config.yaml
train_examples: 38949
embed_dim: 256
text_encoder_norm_position: "pre"
text_encoder_fused_qkv: false
text_encoder_inner_norm: false
Rows from block 3 of the image encoder of a small contrastive image-text model, named by matrix and row number. Rows with one number belong to one neuron. Each number is 500 + 50 x the weight over its row's rms, rounded and kept within 0 to 999. All counts start at 0. Numbers have three digits each. After the name is the row's rms in percent of the matrix's.
After each neuron's rows are labels from the 100 images, of 14848, where the neuron reaches its highest value: "patch colour" is the nearest of a few named colours to the mean colour under the peak. Only what is clearly more common there than usual is listed. The data: photos of plants, animals and fungi (iNaturalist). In brackets: how many of the 100, against the usual share in percent.
# fc1: MLP up (encoder.blocks.3.mlp.fc1.weight, 512x256), inputs 128-255
# fc2: MLP down (encoder.blocks.3.mlp.fc2.weight, 256x512, transposed), outputs 128-255

fc1.191 102:473432610483489550555491478512466473399483565489538559547574433508503407562587413508543417595534506506571560492587519462506547427501402430616469516503587458549493539541462514470515502526548548402502442581438548535491536507528518496536527412460517469487477441454481480433527441583531453424591470439530538568445525592419523527478529504499525557501557598471488492568488435590549525484385
fc2.191 099:415460507415479503505450422519508571520516499612541454432417567544533515526493528511463521468354553508454511492497458565479500531616438569446567498540433546507431488541579462506446494543466466595505546543637461554562495455480534468502485505497463422440419594523479520521547500500510520466425536519461414439551474398507520547479431419538568582539400453454455564486461476512475515496497
patch colour: pink (55 vs 10.6)

fc1.370 106:466451542540443464514524571465523445451522506514539552449460458507572449455528537603478535489539418402555456431435505469534547526468483610542516460456524517289521561511549483469414409567496473444478460477455442476529509543479584549496564484409503468530526500399419483539496422487536598480410578466559448491509477507593489438451445545525560505525555514550478576534486458523536498487561
fc2.370 106:445445518499425507505492487484460552491551545592473443453545411439493558483466502482503459551490549459477552607437522547555573425590471520456518457525449444630466423569483513411467523541560525557432400507542562530460442450444481413499540461505450475520468472604522463563495541536576569473575468537477460583455471486479449444532488501561502518479442519476527556504564543568533482422617
patch colour: green (28 vs 2.2)

fc1.251 111:476499474479447475539485565509509342397469474435540622476516414503539492480609502488597489441641426442522510536497499465507503512425408516570460544448525493523594535419453519466427523585570524432483419528429542508444458481484427561489466417522483498540525377391497476517460475523510493453529555450613542466432494572544511478475547568506439481482582592456496501553503544477544595511484
fc2.251 106:436496459434457388555501494424535595539495586558396456496538558429470581642474522466504444536502583530491508585455452581524467538567535520589547504443445554520489490530522515497486516437459421530559519525540517487514524520463475533579537646469521443476539558604433537472456522537504545541553521535472463586500426487422488451507475446500490520565500526454442463456487481552425450515514
patch colour: yellow (49 vs 0.9)

fc1.297 032:555556500487534469530513495509513538474478473419354472478557565400587572493470476557490407507553555366512475485523485477553480496558596405514499522499424456489514434419590486492471449512549481539483541571555546505511527441497561530532459463518571535498502462550417471488444418504456403537573398512418529458479526502478604449519590539548464531518540507486453554521523492539561586438494
fc2.297 030:539446554466475394485425438526483512514435561517534507506535495456530427553466454428540491529529598488483510441536590382477498459413489560519574447533427549525532401484503543458531592379492488550546507453589558464483491629507552480507413521542521583466439527495427527483478374466570520481540500516628499520527497561523488390519508469504532512476494468462605469622539547519448437545480
patch colour: brown (64 vs 24.3)

fc1.270 102:433500478531513514554536610526525449501510474519529533474469488427505512553499521453556476543518507504527475484545473533467522587325480483498552423411466520440613592513520444441465455560463548506492454511425451477466531624479579489531556399398518439532529521409528455518470455489552579472429418445541540553547526513509513502501527479440467486559538518627505572545547490410486530547501
fc2.270 105:487537375424433608419575447573504545547482488424429433445522506554527454499465517572503474418422423578486475482482404443522521497581452602510505425581419541449395469487490592479520515544542515531523475532562500464459546425498470434449494443597490528544522510564524505529503498464478521535452628436472536461469446477544469486530391591481596578537473541505525540481484554506515485527470
patch colour: green (48 vs 2.2)

fc1.500 103:473469492509462508502602532572451485515481515526514542468569502450486498434470543533406497530543481512442368539456535437535496476451493458435499453488435498419458508486603445520494462622570532529495475469502435481465463484450475495595436474449553473530474522434546479543532443438593593480538500563474412562501476506480523493498506530444506495584479491562560486541529466437510547432554
fc2.500 107:620491529526502447491534472503515451501508558449490536453408471535490566509439487635463609463442568489411461515416575541534474516523509486387485572456558464517526424521515439521442469448609490600508527540496492476529421420522486557486415509499559474453451491461496469463511491486517549528470515490530479473438413555538482467418550555542410377388541443471559524536500528486488494429413
patch colour: black (31 vs 4.1)

fc1.27 096:530462513505416463483541527458499453493534553501486482467586469610529475437553471518474452476580457429479388437463536389438536474529488521492377477411439427492509510512470549520505464564530473411504445499530449531380497481531567466494442522537461609539479515427492571469561397492569496460492542509485532455436443452545450526442486514532525598551427517525555472500470533563535475451493
fc2.27 091:640557571526591573532509552584431461506533528504442542488484478518381465493511479472472428405558482510488412458538544450468459430467470495529458478427495467598516483401434494457521557480550545488502537466432501456373518455481473531485447472562487471482437526437568556544456562544420437457518542533455472490551539566453485575482463560399427491504489444545579580505574478472581525473552
patch colour: brown (69 vs 24.3); black (26 vs 4.1)

fc1.266 106:471394517494491490571551529546522456474506465480410544434511440482494467492513452489504489471542487433493473504521498448571522523397542486543466494463391450532567542480517526420549439576531508471421385564430463500374487547487471506570383402456564494469449431378469507448522458433515459438563550457533510519492602595507510571430497509479527528489580559522587530596496502483519560471512
fc2.266 100:484442518498547448416544636528525397446463470480599563446433412485514410471471483590553581500605497473491531583425595439496602472460546463485477498473505529545518522530474508466563487581530535502512482486475571487437500502507525512483457480520498504511496487402464447524527538448481478437458486401572492465443429508566480474526447649418526470514496459497569541603519467459460474436487
patch colour: yellow (70 vs 0.9); orange (29 vs 0.5)

fc1.13 095:464402481587498503512508563470520441400459515486528569457559465460510556566574444528425454398445429531574536568437462493538614460508452539499474531483514434467581569487533396465544444538516456413448467528569462551521449517526588554497538518544455474448448459440553436571523478384496469436591488472538442503475465443549568522467546419518471499489557494541533491527590485469482502501536
fc2.13 096:392398584483416506389507472535588490461471462568431528538555525449474508486531460489524461515569488510533448588633387552513509519539485420531551570536418542539512571435532441560578516599408487476504479488522539544486576561501487445565503542485500507498461450533551504512493480469550585441602559493398515496476531498429439526486522575520538553511473508477422488500513480486605551499427
patch colour: brown (56 vs 24.3)

fc1.373 106:464413545508524557566530465495540475429511554479566511496501416476512525547494481537509506516488467554485514448577509483560519415468554444527485511504474485406540515463540383475495501597555487469475473602541504517466522525520671578501570514362541497501526450416489510479538402471464410396505543466485504514501511478399593621419545588550505500485562444428479529565498443554529545432447
fc2.373 106:479462553559531530575421437541488486408505540518460537516484481450540447433543499448518474489508511483502490549608442515580528457389553510560521519480506445573560592530467508399539490508471595496507557511522465557526468542542484517532465509528496465372483455524566473526474533490541493484553416670481408501523542583530543480518449465527526506495457366470517452529549474404522436595529
patch colour: yellow (54 vs 0.9)

fc1.180 101:423467549600574564603457624485519437470494508500556479519440515543528410508564510520536496486513480472550467515448492487439522457390503590606554437479488505485456551472458518443552403466564574509477480500433449421544502562527555466468517525517596473466518461501429444408511487437501438477395496433549515567567504531525510467548450544467546377596528572475484591524565535427504523539527
fc2.180 085:530532525463499519532395409579502488463487544474490449529430546442536480453476432458505541468495558571388488446528535479457437514514528486492414469496537463532419511505565545594537469484488492472514436452552507521431526456462479592526493529624510523373518604449522543466458519515445536441454530407412456497524515516466502499418623553369410533495521417469442527659465580514576455529490
patch colour: pink (28 vs 10.6)

fc1.237 105:558489441538453577478502456502442468507443453483553458491568587502410531504485487533421501515509504500504539440447478451462504447466551502503452439530433452505564499510515508506501523510437408488419428564557510437404517541514493561491492404549517462545586420500529471540534503497536365495557555414509511532517624412403488542501550442497511465563514581474518501552504512465531537451480
fc2.237 103:509399524567553431483510532519552445486409557544511533522382407521488515472506474617538513502521533421503429603479561410510567520519508491533560537537521560413370531493521510597563481560578479467575632500493571548581477479542493494529501503412558484513486504507513409475500530469548480499469452490537472596462364486578538433501385619453545477493550464438506457451480539480566518458539
patch colour: yellow (28 vs 0.9)

fc1.211 100:481529516501498482490527534546492430459544426381455574408522406504503500472521551500518526511623445437512452508502530440482517557405532476491501541419477484545559539471447558487556433543511563496451390440414499485424451545522528457541413478475502535496468382397502524480548502534509528393479525491493521515456546561444467494476513637474525482462551541581473490584462495458598539496492
fc2.211 088:534532490449535538451551548540463420448481497465579538444499426561523501488566486607497497449485476459498504532463577439489511487457480486448415555520531460559420497510485570477527498458541606509457552478532484506477429501604436436459438501583514553580522457391469511520529508546417455416461549416529508456434461577476485497429457621453481473452576522518493543621505581552488515433403
patch colour: yellow (32 vs 0.9); orange (30 vs 0.5)

fc1.454 113:586494502485515542492534554447450410417543435457585527443465523578444467393469538531513529420462494481476436524457585379429498499457470520463498459518448389436537499478522547536517497554584503480376321516522492506482517540497520487491546525507491481523497552387524591465590520525521541454490607468522510525507529486464499605488583490531425492540497513549503550577511458431539587473506
fc2.454 123:544575506513530496585426524500508498472487593470553510491549472551504433543568515601533513519581403419476507499530487525411438559493478514502463610471489484483493526419487555477441530492521504465493509526500484417530504572561516512446521561470547534601591444508391479437514462543501489551449572578535533503436389576456518425474513507512457391476546575432462488456456520512513502567450
patch colour: yellow (28 vs 0.9)

fc1.145 086:500526530479459453410616530538454390510563478429656504448490558537442541448515516535470464417439485517554465481479491514478526462457479528492524527540502466423455502445537576418594460536581600622560461477422524495496498498535491460475509436579557438410449558506521529476557514437650487522502455377477551449471523584507598468555494502512530485443572546520468507508493474463503469531492
fc2.145 087:570450500495559503475464515368545570551468450558446397572433458480471475494456487480451586621475516471545522488450498442549491568492625470561501456480553553455544586575493488591492600413419396560485537421495496479537444557530462533589466556448477553516571496539433472524466550406512524540457463518503433604591545437522459541500540479507472538554481421454489395490470491467534472431551
patch colour: grey (77 vs 48)

fc1.423 105:459398505490415421583564510470506490530473510452530542462367539406594588448510463497539523463503560525535507500556485483529591416493569407476510485433454459501541514553515486462467425589495550540508420498448445550413452483514552473633437471469406500461475487459504513524482399427566533467467490471450423488498518558595493484421573515508446579488436487506536500541527556469441488586564
fc2.423 110:599515434518592509480435472422492496524454477452451364501417550543558444614477494473489549465459422436515500379454486496412508601438587505540492450489523476376576574541523515472531522475470491567525435454504485468512484557553508589431505390481578469448504635501411513485526442425457484600386501545498541530561591514525550535508494443570443531466443484579493455480437472492551438513540
patch colour: black (36 vs 4.1)

fc1.76 103:462548451442570489491503531494569451507524394448441512484516581497543480430468454523510546520535455505600473513419502446554562553391518448517449424404437528527553538531510536447533502447448552454458474390407418372423453570536479556464464527522504560465521465484499532513509506388452484457453513481553484457488597503530487518542415487517532466546450570545548488555561466393458581521556
fc2.76 107:492566529474518516588502468549460523542557549549588517555608586537494521554496561498482446371472471544471495497609499534456514438509443480533475502503541535508399511485428561402437590467528573464470508580493496432510655439530468457518532476487555576563481460527545500482391515541469512449565577469531496487572539469415530443492436475400522518523512503427464546465543572482513484613459
patch colour: green (25 vs 2.2)

fc1.59 100:565572487526498490525517534432549395510575451480452483497441470587536496465529495469571558477447486461501480545580530434557544482420469500562390518470525510464510569522454573503458483522470456476514495505480444587508506611518444442505606482395558489597479567463394599360507489457520464390417534512566509471535518467525487460508469528583521471539424512512526582592475486435472509555556
fc2.59 109:537507580464442515545519529500456487464450581514433519535584434554560465512502476546460404479527490540466528579486530447573531447503419499549531521491578513524334470481548445501534512436595511429509536462450533473525416431493486543544500559543610545511528419485499460529427544500567494435539499544447443556447402429509472568499495403474548453516504533494461460594586458472437428549533
patch colour: cyan (27 vs 2.6)

fc1.101 102:559494605509506489482517638450501420364475510457485574451469412606556444424450519599519546470510476480509462450463518510501521538456475580448479455477576490439469481444556529489490437499532547473479506437438515447539471502497524504481479518478472518473527445393403505509480479505455527447448557435544475598484440557514508504377487559523469429454499526543459580535562512476540532484403
fc2.101 095:474465496597469473509514524473427510453557550520466547486446496410524413513476460438515507531543510504468452585530444586497530480518604520589565491444432540687421521502477517501499453543418498466475455511554514519516469534442522515540621472494485434467442483473502504552509411533563563508425381456541511482482540555533540448459530455488533530554529517480462499569581447524505424471499
patch colour: grey (77 vs 48)

fc1.466 107:439409542565511468571495564544521493471522528537547586549544402393477516528529466477511413470491484504532512555596468575603558400448538396531518519467526524522471583504522445407479450560569547473501521552442510464504571508506600517623485557386515517527513474477497451518476379516542517440567456522481401557518496537482560495490524543398585513540554516437508447530575518524454492575455
fc2.466 112:593461418483450452434506552399527529569425359438551429472479549546534507482481421542478479476422551500556456519498452371516538496534576473444483532577399465458526432554515474477518502604494489639552469479470531480486531492556454511440464437519408414496479577571565525478490510470558477566519471404451494486517500517591450558550469558521465558570424432476544516405500463399485517560531
patch colour: pink (41 vs 10.6)

fc1.425 102:503426551512454438449581483465449498477501411439545574511421461426546586376489462546522521432537532532451481454451500550546510415450511454515458454468431444479528483457614500447498476564555593466358391529510509438456448462488549575519447505562464429486514509427560551499517471507504536373530557410449500514500570449492491597472548542551478597545496582498477543609577542498515562518485
fc2.425 114:515532468527624544500451557461489526469540512509489544513457397475490426595554514438478477516541451482471573563475501580422460518458512513482413494478567489531489531528474513430477565422455524548464514477462421509583454570503533527552502501446428585550540402566448565577501506526384365475429486496607435547494522534500492460530483432474434458408534542484494458464489509522460449489449
patch colour: yellow (27 vs 0.9)

fc1.242 110:457436537498507560524516513509489510484494487534462481493478430385455439589525423466468495638517529545587404417519508578541525472466471559538553469476472512504574536450491398444561464489513501513491461559497563464457465535497501507538559435429486441453423523495510470546573394546488478469495457435500505521488568508474537504479499467482521502528578592529594588527504440529645512421470
fc2.242 118:540512462572498562542599423475478515458506590515464502502499478489466477523529429511384498524485536422504530510520549562595487561526512549470502558524449454524563489409546557450489537483605491494444415533565556390471467472492592546443469527551576495530498506466449403442537566471442539526461483458473526515468459544454526583445558373516550499412546493557504450484494479573469500428521
patch colour: grey (74 vs 48)

fc1.386 088:507541499488474545520554485519475417456537541421570530462512460487463479516490554504513479529546514550549397593536605463457568363459487490596510520512489410507552491509469508408634405607585453516552450476361524569428469479447566503500478435488451530486516448414562490431552499462586526467536481452530489485419455542452603539485495503537506464499497538524595490506546444459492487485476
fc2.386 094:550538491453485489510526467513614485565497546541537447514580577550532573467404452494434473506521436503463561422527412466518417540488493407458475495469537495479462459518465535616435606495462440450491465584482573475475544543609461426432495572505489580554613557517488572390410571516471534524543527478426587506588549503574426476511594581511530528497449490495433541538524525502560576544476
patch colour: grey (78 vs 48)

fc1.457 098:543490564627517480494478606486484458477560454471439570480426457412461430447485520503520559536510486497489487433514520513477508493443533478459539522456445566470545542431457459489471508486504602537448497561452485522514477505479569510545443508422458514499384500425516563567540489535476518389421583540501420530462522458519499504543549498470452465463416490476499647616454498530571616489505
fc2.457 106:496505499511514507494494474511478494421540549511497498440433507504456487478438546429532567583479516509503512525410543579477457515434450544470587383431568527565468459518546443431501479470483441482532460444467486525532436507456505537495495519409415487453492488478441581595546470549461563469409460553611506552479465450469561507518445387487507521507441469492522526549528462594432511459524
patch colour: white (28 vs 6.2)

fc1.480 107:520441480527490544532486538478554490411457469513486464512451457467484493497477477587480538583516518393530538501504534534481520521488527435478511422481502473403636505543470461500468457570466516461449469567469530458512502504467522552515496405455508491506531498457408453548531549489447575503533584568523442570522448526475486538499539525443478446434469511537460542515395494483581651440514
fc2.480 089:574553517558442497533427548439476475501514489506552431475492457521559402414523576465514525494562466502474464387448492444454545469491513495487419487477494444465485474504490509414426497525481590495533498488492554515500544485480551559435548388569472505441509513509526554509489500534503343571415528445471514439487552443559491424503617511546475474485350486505507557417488507451597447571518
patch colour: white (25 vs 6.2)

fc1.193 101:449458543533507515547504608499453457486484535513557518481570505477467462551517444428572482494565514474578542539582488516555569455421458372623577476465508505568422552561453485437447573501582579400489462523423548467516561500557489511578503480433427514509513468444525380530518482495530466435542501493521512522486498522492484430519461470506583541606540546476515510544527583518469494526430
fc2.193 103:534466436482508520402489441480544574587403445479513403490451521570490534455478519573506477462410473472433527547450455441468416487554467572477547492600470554418500531503593494558444480517506474463526518520563499489545494482546498484478458467526456432530498577571458557545503564488507501509453607474558475382524436374482556519552575531514550559530413435434486459456485545464551549502555
patch colour: pink (34 vs 10.6)

fc1.159 111:469537561567550536475477538464528512449542489549305467527483448397514514532573514457485401559497506517514504533596489530473502545496573519495466539462433563488478599499405491538453496496469534537443498479579454537511487575533513621570493580405551604531477480508464542468493524496486416482467467589516474512578479590414599561539505494458331394491504472472554464521455497544480486423465
fc2.159 123:446508564489499472547409545529603493490480459566508566451425479406446455447477537464511610509575559542501482465485495457544535529489508529480441600414458506561525472414521483465571446485413478609493548540416403570406464513460433488486373443572472491473414433443517494533445556539457430509448525497500486369505549525498551463458528599478520471460472450494474558490490420374539566584509
patch colour: purple (35 vs 0.1)

fc1.497 105:442535467500437517614420572554531361462488536414489616506461526551510398501560478466504510441572458443578502593534504433542582486487481578543497574485483518480595549418466559377545500505493519522480469575404446474381503484473473549504488365527517599494511446459460471591472525465471549479501546531563480444500486551573546472488490420492578516537486592489475522530501523425499529555496
fc2.497 105:505477440505522352481515547457468528540544495626450542497470473363470537571478510495464494608571564518525460496472505507475501474520572462515493568445501598495517533587492361526504496535457410545554515545493417506471562477459519509621484542363480427584448430494483449501532537523573447557491442587488468453494451507478508447530455459416491512537398471523546415482490464496378511471496
patch colour: green (26 vs 2.2)

fc1.268 094:533507558486464535462551566557480460484498521527587540443499535539494574516531467513557440563534517476486494495504524529366536489475498505508533494501510535498446441430464456537416495540521585611525456438507426467542494484485560483555509568404484539540533449465444558512515472477570589479498468528453335578475464503420476453463535578457462390507532543515489539526479517517504502466519
fc2.268 090:511488486399509482459515529539545435545489408492588410397503499536483504557500462617510569531496574431449535534410506467439389503419454477411418496546439551474521421559525586511474539558558529522519574538510561363509547483569446523476550516522492465598562642486500521585543532494445587486482623432522504506498531477525374453494493542454491491540551628494501476534424516512416525445417
patch colour: black (46 vs 4.1)

fc1.167 101:532422601496471578627472456488504445460518504534367585549539404493495392504555341565391535528490486513487504431574538535589506469486444480531432572388532508509398519485481489452434536527539553528466424583511556423537458559501454583493511532452636502539499513455425530381521412534487464460552539502450541534526535487477444596480485469515504485586467524513444553535500444559623462464557
fc2.167 093:437549475454585426504511465506546477462485525382464581470477548466578576552569563470545479453462501466569498562568519520518541551504511547499511521510458487601530467525493516447560423480402520510618524446505491484486493413539516508467473569575469456422461445458514432525537553439452481545492456536474550515460439542512544414552523426514450605412558515426508435571485451535411475510492
patch colour: pink (53 vs 10.6)

fc1.461 101:476447452465448540578497510474508496442570456457508512471445415576498485477555610516559521359552487417532557515529543444528452507506413465545377568560489359420553512531485524518515443586542426414491483530376497518504564538494597534471473410484608526502482543488401530407489507529549516473546617462621538443501441532404572537452529476485500490438511501503446489490409507481456503493377
fc2.461 095:454542569550469507401524599481483527615442497537402498503529509409475423480409460556457507550539463577498545513471472541549509526455484410498594470550490630539435555501432374520444564536450454521424565561487487461539475583419488509613470558430500429568533413549543449492475533530515434488520520549454446560483515481546425509597501511510515421506547568462491513590565381484501529453452
patch colour: grey (74 vs 48)

fc1.388 106:506557517517533457559524640432480468521602511523421504498465536462515468541509585439554483452520463469555488534598556398437611447478493465588445536417539467448534585583412498377547494468483461472482473438407427629485591577516464515562521491505535639519541412406509534415472515523514413491502475499594475485561528474498599522502468444479394454490479487575594579515533423478486452517514
fc2.388 104:558547381579497455509542530520450490464527604545584564521523533481454492504457445547483506460534465516397455446537548447551530508549561534487499498427488508553461449516462407496512514546525459404434460553467536487475524415443427440523508402586538591489414440487435419462509493498561442510548482525578459493464418437558538471502401475421615478501445440512575481530561457517459519553590
patch colour: green (46 vs 2.2)

fc1.21 096:558553454527496549474598438487458479511603468492521475463532519513392445449460515575489523600499479483481423524499511441517462461424484512507462510490455518445523533555398508496496489494483460522469516423499491477517515595490484494427513497433512499548470546450541520483488478504523461345529537551602563447546495480540478500481530530422502518536441491536642530629529451503541490409472
fc2.21 105:460489499431437459438532456485469473490399523489461459485497524521558489534474486544452502483402534509438529574395494489457501493541589533480488365568462547528492442583594505517544487498509537550601489413569505445580447387448513526502527551527524409492536557502519477628539550445470579621429520494473447553493473401521399480528484389552545483536485568497452481492483426525418452481563
patch colour: cyan (44 vs 2.6)

fc1.453 099:546542446554543499515519473432544486446632488491470528471419499483481448457486480508527573524490476493505491556522514396595526441415508511496430564398518523457511611513400568558529492483497397523444522505488496558492420605504473514539531453436539502564521453482463525425448532493482480349487503531611495465523506427508530474437562531514516502508492433548528510601546488399557493551566
fc2.453 114:499545496508418476437505526467428515544417525500433448502619522578574502533474491520483434451448477524453580576420489502523557467498468526543566469519499494513421457534563476454498522399588560481509448387534508419557434417464461507554507559557558494459542495507490439555465525451529519554490507519456410526447507424531421543524476387577533428513486539471471491524576444564388448543557
patch colour: cyan (38 vs 2.6)

fc1.254 100:487508421471451567537471467614585481449486449394543616497487432439475551413580496563470512554563447495556527522507490500507516491473397398471441524432505432492559501480524489539455509577463506548542492557521492466467514498541512546463493490510551535577503481492513456494535487578467563473617587488461505478466457574507589521532620580485409460426527526514449458516428529506553621358427
fc2.254 089:526466437529477533427519587412517512558463477504528464426404544466456447465504426474520503537416489512481476498466530449442444485509569524491560414542434520517517466584421503481565534529457446557501497519490474607525470557415492496431502440534380531484462518538457509516528480472526405504429473498542555613536501470586531452585421444537548491590424493512583538581478434497416498527512
patch colour: yellow (33 vs 0.9)

fc1.80 098:369475513508493486514474500511444489528533443472535517452565447524484538549559488492566495579517557523594481519574494540526579409521447456533449562538369455516472470534484426377475425497485598468517473532492476491434481491518580468493438516477497468483391554543513474510658485492493509484479545562464494470389544499515469493572457472521548553444489575457575524510433491591594550439475
fc2.80 084:509457497554536493460484586496592575490468540518482501472399462464520503509466476525485500420433540500443555550491559561567501596541491379476494444479507438459531523529524400561443477496516364590461522532465508522511547517463477516588555506475537505517499483571580452431483490423511568522591500457526403529526414477546637429485570508533470446460572479514493489500545478467354497546428
patch colour: grey (73 vs 48)

fc1.0 035:460572581557535469518528514468494541453604499506487565467547481624469432407543434448484505472491556448510515497445433452475552576541460492517542443546480488482594472433415515495440525541440494533470569495454459600498455488582534564468512584539605520456505456519502576529450610596477565488615514451492482504445494574515587461488583466523561397436450461486515500460634412519581547402564
fc2.0 032:458443406497458485518419458389443519552472523426504504486451550415493500536446447515401458468594503488512436504549450534468506552370522559459524451471505427525603574510509447452528532521532510564481515551534542422504508499552419484479500500523568509543534538596445447553488490499575538429455465490484498466608514495551524572513494478420494482542459477506487431540494448406465482462476
patch colour: black (33 vs 4.1)